A small image classifier, trained from scratch.
Model: 2.84M parameters, 32-pixel images, arch coatnet, depths [4, 7, 4], widths [48, 96, 192].
Training: batches of 512, held-out accuracy 61%.
Data: trained on photos of plants, animals and fungi (iNaturalist), 155796 training examples, 22.0 epochs.
Rows from block 11 of a small image classifier, named by matrix and row number. Rows with one number belong to one neuron. Each number is 128 + 24 x the weight over its row's rms, rounded and kept within 0 to 255. All counts start at 0. Numbers have three digits each. After the name is the row's rms in percent of the matrix's.
After each neuron's rows are labels from the 100 images, of 14848, where the neuron reaches its highest value: "top examples" is what is common among them; "colour at peak" is the nearest of a few named colours to the mean colour under the peak. Only what is clearly more common there than usual is listed. The data: photos of plants, animals and fungi (iNaturalist).
# fc1: MLP up (model.blocks.11.mlp.fc1.weight, 768x192), inputs 96-191
# fc2: MLP down (model.blocks.11.mlp.fc2.weight, 192x768, transposed), outputs 96-191

fc1.396 103:133107144149158069100185117071115106159132122121141115144145135123144112188112126093141134121155125168168152138118137104141140151099126117114160078096093153163106096147153138109076151129146113135138124097136132157123094124105087135131140123127140129074166089147107150135104161134123077160
fc2.396 108:136180096176135147133095154108161103150093149130094102136105174098124105122129132133115078164131125167135124131135114126160136136161169143147167154117097100088105086139086107106161138153107153093133088124109096127097180104139131110124130088141122118160155103134127140148123133106105131130
top examples: phylum Chordata; class Aves; order Accipitriformes; family: Accipitridae
colour at peak: cyan

fc1.695 120:118107134121091108186102136107161115119115101094150110162102118098124151086112159135115130120157099129159147120113170121162097144125113089156156164110139112162126113096102103123152094131092154115163100073119138150103144097130109137136149146112100149147156141105117127074131116138140139166
fc2.695 123:137114110172166110075148120107116152130123159149151118087137108165187133128130126100139143131107161099132139144138099152148114084130154127130103078155127159119103152158133128146136136105141126160155148123170132140108130164124086166119132117178102153126128127138087124152150108106117103105
top examples: phylum Chordata; class Aves
colour at peak: white

fc1.714 083:136124105164158114144105094161114123131177085143147115162116140114149062124088143138118172141082125121124097144124135067052105082131094137115141148163130138088113153129150145086094114140076092107102134129135101141158134130119150121126150118116133148119149135133146192131106116125125133138
fc2.714 088:086140105113155156123129158136117106129135133119159106158138155162140167120143127133132146117133126132135166088085110148158114153111144109144141135187110127120143152098116132125124115133133099078151078132134152138150126101118122115097071152076081110105121083115153110160149132120095139153
top examples: kingdom Plantae; phylum Tracheophyta; class Magnoliopsida
colour at peak: black

fc1.449 123:122122140089151173122150137125130125109117119103102152171168137094118106121152138122156175112095104170137109155156107129114120150143170131116136081173105111121131096098110102131127160110120133148148122104147134160069151129166106124118117097108091118101168189137103162121127148119145119117
fc2.449 123:095195123150131109132131117165137109080129128166130138120101132197186121108140153130116139097097142129127138109109134171102162109109106145072170160118157154157162117156124132122141137149080120150128112110123133119111146060107114121151119131093064110160099081107159118129153094106118128134
top examples: order Coleoptera
colour at peak: brown

fc1.423 091:107133130161095139116119135109122135104153124217144097115168119140141108128157113177116151151137137113121150114085124133115133132139164111129154145118131160088116165132103089144134119105125111152115119110096121104101120150134112134155138118098130167112088117133142177121103166134150134128
fc2.423 099:105123117105166083146138131131149127110131101110093089131094142146177110092138139115086138151123172131128123076140149071161138083127112122180116151123140176166115139144152165169144114144086148145100165122129126119136092136087122136123148130115118077180137111106109151132145155159123082119
top examples: order Anseriformes; family: Anatidae
colour at peak: pink

fc1.624 126:133110115105166114082120161133098092120152085119093132134117109135148098134143160119113117123141141160150120094124134146120120127105136135100117136142103120109146100123151162077110119162076136059135107116124141135094110199131158089146066162193111140108126148136121112119158124139135109139
fc2.624 121:094125127126104142129145152141126074113141162118143172099091171154116115129125111095133085105093165098130101085122147109146182140138172130148126142122103157136119165103104131146145152110135084130101140150109142116106153176163121099131119130114149091118123107156130158095130104119130086107
top examples: kingdom Plantae; phylum Tracheophyta; class Magnoliopsida
colour at peak: brown; black

fc1.757 114:116154107146133104124140134094119123121147138096144142132120120124116077126154118111141172113139113124128148104098127147166100146109147108118080129122086114107170135128181154126131166139145104152118126078130121090150117123146169130129115119115168138163133146113089084089119159149172120130
fc2.757 110:110119137133099110125171135170165133156129104136116143149116150129098131167098106130146118140120093109126118117137130129142086105097094107122080117123123139107099127114089080161157123155095120132187103119136109145115116136131118125129105118137130099131106099175141115120126173101156124150
top examples: order Lepidoptera
colour at peak: green

fc1.362 079:132144100108156158099109137142094102144145129160129125139183145082127144137134133125119132100150151122121044130109135130085113131127127181133127134169127136116148148117167139112132130177135172133158135145109099161098114141179132122121136123091105109141117072150159115105153138117143126137
fc2.362 076:125113102099160169101145142168085124106141175089148106151116088139177067122143130140154080133107119130135130096099109119142095070144142149142119156130105132091109101167128126109136159095083114115140143151127151107160123156106154121135121171112113133143138142167169140106152135118135155170
top examples: kingdom Plantae; phylum Tracheophyta; class Magnoliopsida
colour at peak: brown; black

fc1.435 098:138127122167111131115106171147153157152067147141108136145096121157102173111125131086141076158111122156134142127116115154171161132151128140112125144119135125125148179102152128125117140160105091131107151131117102160146095099136124097103076118118175130127123090078151107114105147124138113093
fc2.435 090:152135134088146162132142102096182136105125122122128115115089139121132132094149160124140173135173099119122148210155123126088142156122108127171135076159109113156123112147117126121078148075122137118107098162131118116136119091173190106117141116131091178182123114120110117155137111150141098105
top examples: phylum Tracheophyta; kingdom Plantae; class Magnoliopsida; order Lepidoptera
colour at peak: brown

fc1.395 080:151122111127100135141130129104096111111120169122140119141104112170150155137085156125110149125100148125094137150102117112159127149082150155125107137147095130135078123078090118128119119128116122106147121156113145122162073125122107126087142156108085096177176055103122139121132180125122108149
fc2.395 076:120128121091159117086101135159122117097098174118111127122151087144127123165111140119153111132139144118134117113117133111146132124161181116148129096133118131142170125106099155134125130131063141113136107059120087152127149117122133115133142192106166126113101116133101162118102129133124126095
top examples: class Mammalia; order Carnivora
colour at peak: pink

fc1.214 087:128121162095115143106092140141107155101140124149128133106129162114114097096087128135110163127122090126124148130120134161085124130128093147114137157157139166109144155124167096101117176145117130105116072121142114090111113105158158147085172142111138155121114122135158132136186123153169143145
fc2.214 096:142171146105141141082131141131099078150173120128149120163102088147123152116127112169147160090119110136111106075141078081124081126154110137145086114135068131134130095117130118159115163143092114092147127130113113163156146122134123099128107137123110090097093080128182099139156129164127137152
top examples: kingdom Plantae; phylum Tracheophyta; class Magnoliopsida
colour at peak: brown

fc1.352 099:100109170134127143099106151097132099127106133095139120132127156095110078172129150098125149146141141102122127151143105147159113108127071130130135125090177146171119106143143154084098115135127175124149180104132099119134148094095132141134168116119132122151087081149145165100106132129155101117
fc2.352 096:140114122122135078094107094136168135210126146143078130149134132136108150125114137146108125103140123134127089072150107142162155099108169092117072107111130122147150080108134138132168194141136092117213153099103133146165144159104179124119148196130126109098142125105163105161152140099132118097
top examples: class Insecta; phylum Arthropoda; order Coleoptera; family: Coccinellidae
colour at peak: brown

fc1.245 036:136115110106106106093118144120160111141155113140138118155104104162129111152099140120101126095102099141158112104125122132120134165143141181129142138119099117082083175131123120102150151115099149084114096160179153121165180145098123123085145091174119111114155202110117137123167139152149132118
fc2.245 031:157127110102155134181147131098111102118135154129135146105121105125126182156137102124147103142124154095119088125153127139130106162119121104124083120104076121126136123135126138145120078140053125112143089098088154170122138143148123149167141113124146148108110114122131070170135123141181118154
top examples: class Mammalia
colour at peak: black

fc1.725 119:151089126145127175117131172086104092100088117094090145154164164128162164163139103130102114136139140139148108121117139110133152106116120143111130128114144144131160138166136140118110065131119083138156117125159084162091147129095159116106086184091187095150100107137106129130132103140152123086
fc2.725 118:104122174076135134104098107112131108168104142119099153169099111124113110167164140158136132146172114156111113120096135114147119100110086118131128107070142149122165142099136118148089188140127138106140130115156127105144102160105111146100192134170134116115124140141127160149151138148111156130
top examples: order Lepidoptera
colour at peak: brown

fc1.216 120:081115167148126141142120106148126094099130110143116169165094144125154140152111107099165149081112108173134098132165112125138080147148155107120126105142145114132129105105164097149106132130103133125167126136130150142106128126104154127114102133143173128108122122150096122157123123138097166105
fc2.216 129:118155120156117102106149150106107123117117120130138074185125127165077099171141166097110129148117160105081112116136135120159156161132101148175099082102168129129117154053151159154152140108130156139123147147135162084138129148102123100111151124111167160116162121136123143152120117099109096114
top examples: order Pelecaniformes; family: Ardeidae
colour at peak: brown

fc1.746 108:170108117103125135159109152167130119126128118141126167105142156115105107104154154138157130070172104138118155150105153079105121117122146122130108089128120106074104106139125130149113172105161143118116141076049147146140148144107115151123127130106154131101151140155128152115112109087117097101
fc2.746 109:198141180104113177122105100113112091122094171139155093136084122099155151112094113093153128145088151136162158131103135150115112131124164114117118140121184103123119132167126145097101107070135136161129163111174136119133153186130149130101128129089122118108139118114095141103157111113149134134
top examples: class Aves
colour at peak: pink

fc1.331 109:145057174083131140160093135161122133149129138092106111138136149128125138156114140158135142132120111126106121118072095152108136114120148083161101131153168132175116107140133145141126104126155122127144117175083114115117141103119138139130160131146110153102153109165144152134087136132207102139
fc2.331 120:121101136113117167111119130103151126151143200108175113120115132114109092113096081122170081116100118073164110151149157096125096134106137132132057159121144132107137141160157148168104169103115171119104104113123122129143112159154127120125093146128163145148142122148113113102144136150129139124
top examples: phylum Chordata; class Aves; order Anseriformes; family: Anatidae
colour at peak: grey

fc1.482 095:093144130149130143170128140160114153115097163124110186164139150077085073150128113125167093164180121122138131112148149100147107146142131111059143071139124128119099163139145156133089133137125085130105111156125156111104138106124180109134120140129113120097176131135110124126098117067150133140
fc2.482 095:130136157087133081110166124109133088121081061158151134160103137119076157113121143152118145129086107129144122146152133161125125114118151126122153176119145069186125141121168139122142129123110162118112147161107125080090123138127117168177157093132121142103171101166081095099146143147136145087
top examples: class Mammalia
colour at peak: black

fc1.67 105:127113105163096154108164108133196117081165123136138133138128141096142177167131131137097081089120136139154136128116127058099144096107123162169126139113109109177149133147131130147119126100133127133122112174102168149096109111144141126151140100106092150067136141124125125113104138131124105178
fc2.67 106:157139115133129178101114119123174138127101156094144098122103128148131097148125085120119116168151152149123149099111108115164161110136124126149139092134096134161133118136124114142151152127141145112083126104135176110101158127117127160166151192145127153146141133128069126146136126136136083111
top examples: class Aves
colour at peak: white; cyan

fc1.340 117:101135098142123129108112114107099146136135166126158142117099107103146127153114141066133157143135124144104102097151109104141082150128148156106111156152100124125132134113077056151087126121083103141157098125146135159136126137116086154131130124111141123146096123150158127118105116154109135162
fc2.340 121:121110128086088150122131136122148133116107097093121120120123129177124121079124130132138157097143162104136141111120064129124142141132155119112153111128054117116110136114150132121130123166099123160097100123123138113077117081110137119147163155135134115117126144123118153134118111101130124125
top examples: order Lepidoptera
colour at peak: pink

fc1.664 110:126148110125117096145126127126123116101124075119101097142156123125127137126135154144106142119090142146133150126092110122141156166091145184163125168146122128170152170148129136105107129185138149123146115105161109082125148126132134113168110129104120170088121128113127078158090166112191117099
fc2.664 107:117169137093137094130122123160110169143113139127128137148133132110144116163130126124130141119142152127146158127148138095163107115116093093109152136122095162170132136096116169127114122142101100119083138115119124143141109146106133130112124178136106106126113124163148147117097145130129130123
top examples: phylum Chordata; class Aves
colour at peak: white

fc1.752 121:137127161092116109160144159126172103158164124131113099113087144161131099110165138181130126119143117078122166141151098123082114086107137141125109140170105144175139116141129124115125086105126136148139153140120122134117150162138134118137138191146110139118103102138140124154117129150135128175
fc2.752 125:101127139142102102137139116077105150120145100147118120085138095105123118128135076146136183122135153157085079123128143167108091134121085151135152114120147098137155118179151150123112138129130139132118133115116112175111168120119136106091102125085118139129128126138183149113122118122133128113
top examples: order Odonata
colour at peak: brown

fc1.124 061:115118157141147087124114134115127099127109107161090130193107121121121126118156126139146119121113118131129170103138133100146180117132148112134157126152134087133087143111124167102098121113103149164152149176124123104124161111130150152126128111144121117132180156154117100106131139167159135109
fc2.124 059:107128100164131135117183151108122156133121088163151121142166130121131130109137154109061119167103116152128111129119137143115126152121099160160154153097129185154097143186114136129150114102148130080107128119100102089135133157112123122144151140116147131137145114127165118129056129145131145072
top examples: order Anseriformes; family: Anatidae
colour at peak: black

fc1.264 107:112112108101120176093088135126111118069139121115138143134100113115108125146118141109148150122090143147175125125152115130160123125154112080175138165106101100138121143152099151141135132079130136119104123142127148130111136129111136092092104153109106147139111148141139137118147130126158144141
fc2.264 116:108154127078117112115133143148141124169099100152110131122079121126140116116138119138112122116145134093121121160148105092126206112099115125095149119138101131145145145083119067119156111134108111123158163094154153141139194136086102137152137116160136155142144118143170152109147051092149154119
top examples: phylum Arthropoda; class Insecta; order Lepidoptera; family: Nymphalidae
colour at peak: brown

fc1.519 098:104119135133135152166131133147092115112124134201129106080110184142137118131100120084145078133131170126134093140144134090127071101119103123121192145125119124124168154098160121135078135138146091185151122114115108142138097118183135102092121135151158151138132111113112112096111150147148092155
fc2.519 087:153112123124135127131103146097138124127128112154075137136135139126131129106115152106152096099111170169121133102098163165134133114095107084139157154120125156091134150151117124170153118145098083116106109171097109104209122140119123128082133120122105137143110113134126130133134129106132136133
top examples: class Aves
colour at peak: black

fc1.210 096:113128141120135139135109158124147087134114118109134114122135140131059136151079161126103120144145084134143128148169159110105138095136143122119149102120115132084121133119075155137146083112124132090112109125103141098109105128123180118105141153094159110110134151143125147156144114122132088116
fc2.210 103:145175116116164145111106119120121100128135174145111168137081143162138103114114160126144106168147117119121071177136115142141127149110126111105162151129091143119182117132140118121152157138107062107129095144120142093112145077134137125162106107140173149131139115089113134169128090096146142126
top examples: class Insecta; phylum Arthropoda; order Lepidoptera; family: Nymphalidae
colour at peak: brown

fc1.266 092:125131089186108124162141110149138150151125179129140114109133106121123131124110116136138125156153106102135100168118104138111116187147108167113121140118150128139134146165143087134133105072121146131161111086114143156147133108147188126180137154123121127120141146166076133078117120182109157148
fc2.266 096:159112143112129141132105097129163085133119116145116143137124077116151131143120126067136181128100172116101112088113144136129157104115177078173136145133179133081151119128131154131124114115135109116115173133149155126083126147101125116145104164110117146143102138134122145140132134130167142109
top examples: order Charadriiformes; family: Scolopacidae
colour at peak: pink

fc1.531 049:146144122139118117116142119148103148093144129126105146129080116159081135137139091141088142059100151109137117145143143105119110082137118136118137117146144178097121138124142155146131147109137115118153140147119137122102174135162158123074117120153132133120064114150125130134093068126148151138
fc2.531 050:123122125128126135095157128146093126087098130132159143143127157117122154137121135165117096144109121072107128124167108094124135112157134165101175108154112106147085113135160123149163147123126109103165101150121100155118147121148114126135107128137087104185102132133138123104153142141161105159
top examples: phylum Tracheophyta; kingdom Plantae; class Magnoliopsida
colour at peak: brown

fc1.420 115:078114185129135149155140132098116120123111117122121065132142133141134137166133106171152139150137139104104118135160175109124107140168117112142122090123138148147120095118066075131170123125142107146139125133093139083178103079120129140101171105115154134113111130103148111137118104112162151088
fc2.420 108:107097117148107116132144121140187128190126188115112139131148106154143133121107171112140142128128122140082173120100116136150150138150100116134161136160116142167120147106118153101180132092093090143114109148087139119135121077140144138173131088123125153130114122100119132167195097101075099102
top examples: class Insecta; phylum Arthropoda; order Coleoptera; family: Coccinellidae
colour at peak: brown

fc1.559 110:145139114133091097138120101071150111166118160198124103138121162096124151113113158126125097096115123103134171124118106145142149151138111132151120151104091139130111147144105128110091116185138106150148140112113150093109099140151156135117113125112132140145127135128147145094097158141188077115
fc2.559 113:129148177106187132132108115149185118124097089145142132151151072148118095125108115154071114134166158132128130097103127082115144123146125143149129100114125104129102137134112144158135159130140145162124125137148126107146116139057126152119174126149136143095153159153092121102113146145079149129
top examples: phylum Arthropoda; class Insecta; order Hymenoptera; family: Apidae
colour at peak: pink

fc1.518 100:148107120133158126155128133131153121123106087124145113117060141105123132153137151094115086124123181095141069146168131148125105139123123118111117138137121135137142112103092139091144138164129142121106112134129145151094131106148085111126129166145127141112134138141133178145076124156111105145
fc2.518 103:111108090125131119114140170165092154106155152096112133141137123116158117114139115129137084092095138104139107132136160131163157085149138148155112149133128143149149138143164119129093141110127146132109168104091089105101089109081112131117124109183124144151134124252122111105113131126129133129
top examples: phylum Chordata; class Aves; order Passeriformes
colour at peak: white

fc1.631 081:125154159157148078148178118137111139121120131135152160108136117136170149164124149114119110096153142137151133149102101155105136115109104116111136151154168166123160132074140160096146151154121124143147131090125132119122160099138142096114148079143119120125138146115152126134135151088158110140
fc2.631 084:186119126120129129136085119099158146123136112144124131126155085119132091137136048144112128153135108132126123169109153124108150142103154116122108113120128125108141140148152146158090109127133165087140121153141168194110077122122145112136157118131139150139090123126128083150120167106108131115
top examples: kingdom Plantae; phylum Tracheophyta; class Magnoliopsida
colour at peak: green

fc1.44 128:123123089148107112149136131100141075098118114129101155158130123117124085100139106133130145149146138161170150089135120109180133146115142120108168111147124117156138130131127101103137111126124121110148131111142094156114168143128102158118094123121076143094086135130114115131107181164128123101
fc2.44 135:103154131133133140077081055122148098134133104109146157137143144162110081119162103138150074126125138153102104119165117108136096147159100130171109120127099177099104123151139139106142111108131109137133122137096174101141124174143128171085165186147122170102140077119149128099101131152102118101
top examples: class: Insecta; phylum Tracheophyta; kingdom Plantae; class Magnoliopsida
colour at peak: yellow

fc1.176 109:116133144109157083151144111117129112174126118092109120114116083107132157119161151149132158144130128115176107149106112137143153125141140114123171120151141154124123121143138160143100108125151111126165121124136090105093103136119107153122106147100153126176120101136147172144140114128134146111
fc2.176 098:114104139170125116166120081123100066117094106131156133158128128162144093139134161079130137150124124142133150124095086120059104111118135134125099168133109155065135110113105115166154116144091117139166110110151091123142148130071107123110166166144116107115124133162164148151154154145164136155
top examples: kingdom Plantae; phylum Tracheophyta; class Magnoliopsida
colour at peak: brown

fc1.720 108:111110139159127126088137082121106112152149137106121154113114088112173072142185118096129078134115132169180126095112139126149086166157103119118094135141076094153092133116118162143123170104151103126100145154151161124095143122151160105099128148113142130129158078125096114114116156109122108156
fc2.720 116:146158087145106143122127110096170178136164162131120123107104116157135107140093123142168124156166092108128104146174108176149154145124117131105078148143122105128114095138106110113121124197098132148083132114101120160112127128107138103118144128145151104134139137134108064130130164120164072121
top examples: kingdom Plantae; phylum Tracheophyta; class Magnoliopsida
colour at peak: green

fc1.750 087:142093213127136141135150169096160129118114097112111131089109119153148062126149152137109124111128139107138111141118127095135130111142136130094109121157125124152121137130154163107105109111160111212132173125141085081113131109133109109143107151132141151151106110125111168153109116128105141152
fc2.750 089:115081154093137103085148127107182123152121106154098128077146138142127156152107105114118127095103157095133073131128093151117159096133129155126112120114115143151101114156115122106126121111050148111143136153125123163128158162113136094108103116129108113080155115084122137121140136100136136137
top examples: class Insecta; phylum Arthropoda; order Lepidoptera
colour at peak: brown

fc1.668 074:117104126101147138140100134135064137115106054141146116190137136118086135126106140125109122136167132120106117105150105119149135127114147159115140125157139118121095153113165153112112150140116131106132125109126109132130147155115161092102127134190091132132159128132120133093086092155169130109
fc2.668 086:127136121133170119127141137141103088084120121131156126149149157169123164073144140104102144159106111081154136129170137116118123094142171168136088162140136125144091189120147110080145113138140163106102100142099155122124112172137096117127141060145109111127124119125123131126117105141160141155
top examples: class Mammalia; order Carnivora
colour at peak: black

fc1.254 119:112153152116078124113171138125122140113081127130103110131074178105099133076077121086128122108129137120140119114125101115110113102126145137096145160117143135141107144115107164120130146106125142161119153119110120148094099160131163121141134114124133099171146162135105155136136115117116118156
fc2.254 116:136125124138122173127128132123127151149202159158113115154109144160145127070114146114123125112111122159120119136145185150114097119123091186124138161147120152149093134083120130178122136130114118114133092141088129128135143168143134141166118124142101106143081108122163153117144111129126178134
top examples: phylum Chordata; order Pelecaniformes; order Anseriformes; family: Anatidae
colour at peak: brown

fc1.173 090:135136148101178133142120119172110113110097125086145149139134146130134142110147165112148106102129132094131135132102136096147101147158104162115139131147099121152137118111050162114156142118126121137133130118097121154099124129120152087139170203116173130080106144135136124071150121142111125119
fc2.173 097:136133149144131114134106136105152137161138135098161125102113127095120149104112154073139156111127112140175121094161107105111093121114112136114173151100130117126067145111126157111134061176121103145121119129090158101120137113115157096133100124107113112145149159146112105135168082113129100100
top examples: order Lepidoptera
colour at peak: pink

fc1.126 068:134131169095140151122149123127163127110162099036162101130112100139108106130169105111104139103150118100147097184116137101111132151119141126165137159091122160132129091135115113129138168106119159103075142092109150132112113126123134157162113165128143110112123132147107129129113135147130150089
fc2.126 076:107123143114137114131164122134158117117138114133161128136138135107127151095098090103122123135125104151128105130106087153145127129086142104122157148131159135100108142135106088132086126141153133125113103095147185121120147131101150109107100138142157166100117143134136136152130096130147074147
top examples: class: Aves; order Charadriiformes; order Anseriformes; family: Anatidae
colour at peak: pink

fc1.320 101:139110141114156136093109142101128108115159139141147095182082117132137127105133127134133102130144155079133132114121117179106079084118134102128139181119108124123092138124076094097168130111129153165112154084142132140111153133081151145158137104139102136124143119141123118125115127098153109131
fc2.320 103:154141090148081113114078093115160131128136134179124136154136085116143133122136109095155146112091160131150127148147134126166184160153096129137125103083128192165144158130109157119100122111095089086116151136146141124105112147115107140135126127148083110149116123175157150189134161088118087094
top examples: class Magnoliopsida; phylum Tracheophyta; kingdom Plantae
colour at peak: brown

fc1.670 115:161097140177163088138112104130160080140150128128111135138129122092116099106118146153142163134138129155106129146101152119142068124073128162148085135108089066142140118128131132094149135163127129122130111105123113098163119153114152157155158156149116119155130134096125135176077120133158096116
fc2.670 122:132103119101140167149108097116141146090164168126093131117082111135140135135127150113177077099104141176156089149117152110134102119107123159113166119119133122128134117146112094147137146113139115125131167114119203160116089083143155140123132148134111126105097077126133142132161165128124129103
top examples: class Aves
colour at peak: white