{"optimizer": "muon", "max_steps": 6700, "lr_schedule": "cosine", "adamw_weight_decay_other_params": 0.05}
Rows from block 3 of a small image classifier, named by matrix and row number. Rows with one number belong to one channel. Each number is 500 + 25 x the weight over its row's rms, rounded and kept within 0 to 999. All counts start at 0. Numbers have three digits each. After the name is the row's rms in percent of the matrix's.
After each channel's rows are labels from the 100 images, of 14848, where the channel reaches its highest value: "top examples" is what is common among them. Only what is clearly more common there than usual is listed. The data: photos of plants, animals and fungi (iNaturalist).
# convs0: expand pointwise conv (model.blocks.3.convs.0.weight, 192x48x1x1), inputs 0-47
# convs1: depthwise 3x3 conv (model.blocks.3.convs.1.weight, 192x1x3x3, trained with AdamW), a 3x3 kernel
# convs2: project pointwise conv (model.blocks.3.convs.2.weight, 48x192x1x1, transposed), outputs 0-47

convs0.4 110:492507467484482480471496493589494466483477529517508507500500488507494532503478520518514519522460534522467510525507486482485502512544443471486490
convs1.4 101:500519551534488516489499468
convs2.4 109:481470511459482491497552501484525495552507489514430507505494495467514519504497511514515527484541462511471471481466486493528473479518458504479483
top examples: class Insecta; phylum Arthropoda; order Lepidoptera

convs0.22 113:517518534530518537487556488504512523523521464480516494518464506505518536525558505520489501458459490501493494467550499513512493508519523464528491
convs1.22 107:509535511458510528479471517
convs2.22 115:504485527532500453491494481486510486464537486502525493511507484451482478534474506475506507522490493513535483538521488518466545540505461514481560
top examples: phylum Arthropoda; class Insecta

convs0.127 069:511477503481502496508521481520497508504484490522497495507514472450442433507495484513503538575522471494510483511486450478505528516471482500487511
convs1.127 098:502460474474475513476473525
convs2.127 080:526531501484533480484524500508461502545454508470466503472483509518526560510525493474485497456496502470552503532486507496508512494460511483497463
top examples: order Lepidoptera

convs0.49 099:467479504462470496497557530500524478478497499505497508497526519500466503502511501522476532490515500539514475490523478512504424501544441501486519
convs1.49 088:468496527463490531473511524
convs2.49 087:540513519449508495494556478474518491475512508497494483498532518482504551537504519509501492456468471520536502514504494551504474505500462527462518
top examples: phylum Arthropoda; class Insecta; order Lepidoptera

convs0.147 127:477502519482491516512467503471514488489492478547496434548524544512528543493488489522463545494496510481510452512510512496488503474486529504500543
convs1.147 086:473474532502528515530515468
convs2.147 094:503476515518498459472524496528494473489503501509495474503524489510528506452520499487490503512482478523504505490513506449430485540493459565464481
top examples: phylum Arthropoda; class Insecta

convs0.55 079:478530505470494481535508487515562483498515486506534496499466514509489571461485508510488536471532538538495509519502476516533501515465489514526485
convs1.55 106:456506543471506487483518515
convs2.55 077:530498520494508484501475527511500481453492462494508522493497506492485502484464532491474502536529508509485513565470491517521531520461487521425471
top examples: order Passeriformes

convs0.26 093:509527513479504481523450443510496509508469496506507519510509513526491516533456514468477525503467521558465504524523561482493490530519510509519484
convs1.26 098:517520517472457463507518516
convs2.26 105:483468513501465472531477476538462505508518497503506492473521487525501525513482537482529503540528529516455508470452516497493477494454499494475555
top examples: class Aves; order Passeriformes

convs0.181 112:481488509527450479537514501489537472492491460480484481524522493506508461570474521508480509496547508494474469483518470517523486512540523483526512
convs1.181 114:543509528495531502476468520
convs2.181 094:460491515506523518525487494502516520531528448482525497504525461503487508524482448487515526513508467548533479464483510501457521551505514520483525
top examples: phylum Arthropoda; class Insecta; order Lepidoptera

convs0.68 087:485475505509515526496510476539485473505482516487532477479512521489492496520451495474492517522527533544497486514532502537482549463543468493540456
convs1.68 094:473515522506446520526491490
convs2.68 104:503475487481501507545473458532522481501490503487506459500499473467484510512467494471448510564531475557492491505506495521479523503527483506494461
top examples: order Passeriformes

convs0.177 073:497495520474491476514482482511504528510489466492498445506473474491502506537448476493534527514484470527523447479501504539498532532502553472514522
convs1.177 110:505503496498531465507443492
convs2.177 081:500502472556466500480539513481496494518541489519479533509502476513515495470553512527502481481497472516479525460480526509477461457527457522512506
top examples: phylum Chordata; class Aves; order Passeriformes

convs0.70 074:491491488514540496529425499475492515498504473514517516465516530485531463479513482515464515444461514472460514485495528514527522469501499524491503
convs1.70 109:491480496473472459487479464
convs2.70 087:478539512475471478487532537492482497505482531528465526536455477475497490514489552464484484530494518518534482481501452468502504529475481514523509
top examples: class Aves; order Accipitriformes

convs0.115 132:508465515513467482475460516546527511531489522458489492550525477464479506505524501481473477473507476508473505523506526495492452482470474473504458
convs1.115 104:505523492469561501483491501
convs2.115 124:480545484478552509531524476444455474471521507547513485466498512524496482478475491510518498526482501502523497465489461502509524509514532492480539
top examples: order Passeriformes

convs0.136 129:490510483511499515463526510464526517526498507510499449514522524505490527512510583490487506530453483489538477500545535486458494518519508487493512
convs1.136 109:503532478496541536510496533
convs2.136 132:498498483516472490490489464493495514476517500481478530532487469475508500547521440487471511535534467498439515560499479491502520503490500476507465
top examples: class Insecta; phylum Arthropoda

convs0.117 084:483512484506515484541533492539524487451531455488483516474499570499528521493513491492479526468481495464500477535475456491505515486502491525513470
convs1.117 097:488474455494527511534490526
convs2.117 092:518457448545474479496460506484474511573501513507506484508501457520471493511506477532478495518531486516474500464516533484487465527513517501513506
top examples: phylum Arthropoda; class Insecta

convs0.184 090:467514505472450521520453468471515462471501451500493490491492539522470505512507537477523477551527491490505477473506496468513482476498516510474467
convs1.184 101:479511535529530463496476490
convs2.184 086:469513472495495490472506526529513488495523530502507520487522507464492488495515467542465517447468547465496512478484522523487539541473486501490555
top examples: class Insecta; phylum Arthropoda

convs0.2 110:436490485544514514490523488523515474535479509481513503488498515521490549481512501458571529509500516510532488515505505488509477514536454491518527
convs1.2 097:525493473485554488485489524
convs2.2 097:537477526440486500481505484482532497488491495526471477527496481474534487521487493580457488485495490473478503508489486535500531510468540501508484
top examples: class Insecta; phylum Arthropoda

convs0.23 122:533460466490533452490535534528533505519472486503502535456490544459497515484519550517481503465493492496508542502509516497509516500521521513518471
convs1.23 114:517519524494520560488512491
convs2.23 119:488504504474463456516454482498482498477492504521472497485455543446509521522552505480514521492500500492510502523476482509475486540499496552546504
top examples: order Coleoptera

convs0.46 112:495499504494473486452493456513519467497492478529505458497514509479467469448517527466494493523503494509464483503494490526461508513543444546496484
convs1.46 097:475533506485478537475485530
convs2.46 116:504475497529473514449494491508494528486486470517486494453533475523437484481476504477493532536498499531472487535539518477492504527489479522462527
top examples: order Passeriformes

convs0.34 096:491477542490482487506527499502556555494528488508534500556502515488507526490500505482512532532476554524513486495510492553484496534534505518476488
convs1.34 093:525536511459468523511486503
convs2.34 102:512454509481487478532512506527523520518516497486490490537438461502511505487515456493457537494523484540494469520491445513471525526499510472492500
top examples: phylum Chordata; class Aves; order Passeriformes

convs0.186 124:523488467484525487501529523538550511521503483468455512485465515475514496496518554492531532477475482509499478536476509465528520546493503499537507
convs1.186 095:470525512493536524533529493
convs2.186 127:529473505499485479501500495502446515513505497465532485466532511491494536501514486487449550526526530494454523502482494532466523483458460478485499
top examples: phylum Arthropoda; class Insecta

convs0.111 109:471475502471492510519513505490485481496491464501494482485493549493541490494477469546439490470473503470471514473517562530551508492505481496516495
convs1.111 088:478478484469490458480489468
convs2.111 104:509534505468502527483511512527500475497493562477515518495483440481483492513481515477497532527478512530496441509471477464462520504514527479538489
top examples: phylum Chordata; class Aves; order Accipitriformes

convs0.153 106:523479464498525475458496502528510508467478551499509552480500487518462509490489486500507538445499516474506500517484475533436486487501502483537512
convs1.153 110:519519527513532547503483479
convs2.153 084:462520471474493534482484540539513490457505471505491496472497472480508540514499498462537524487495489489499479489535417502481510511486485532513512
top examples: class Insecta; phylum Arthropoda; order: Lepidoptera; order Coleoptera

convs0.45 117:539464521472494503487529497516438501528512454540485470533500430464481511501511540495503497488497511516513515496478500473502460525518483502495518
convs1.45 111:517531511514560494501516486
convs2.45 116:473501468491508500534507447498503523497552473467491479503492492493530491514513469490479476471555485516468518490529495543462530485463527497462487
top examples: class Insecta; phylum Arthropoda; order Lepidoptera

convs0.112 110:505534488525483501506502530465509493448479478470501484474526550528506459510519483470516471469525503440524511513498498529502486484466532519516462
convs1.112 109:526523508534494551501519487
convs2.112 115:491480480480491493524525536456530520548564476475494524522511521512473500507539524472502465472547450491498529484506495518517502509480501516483485
top examples: phylum Tracheophyta; kingdom Plantae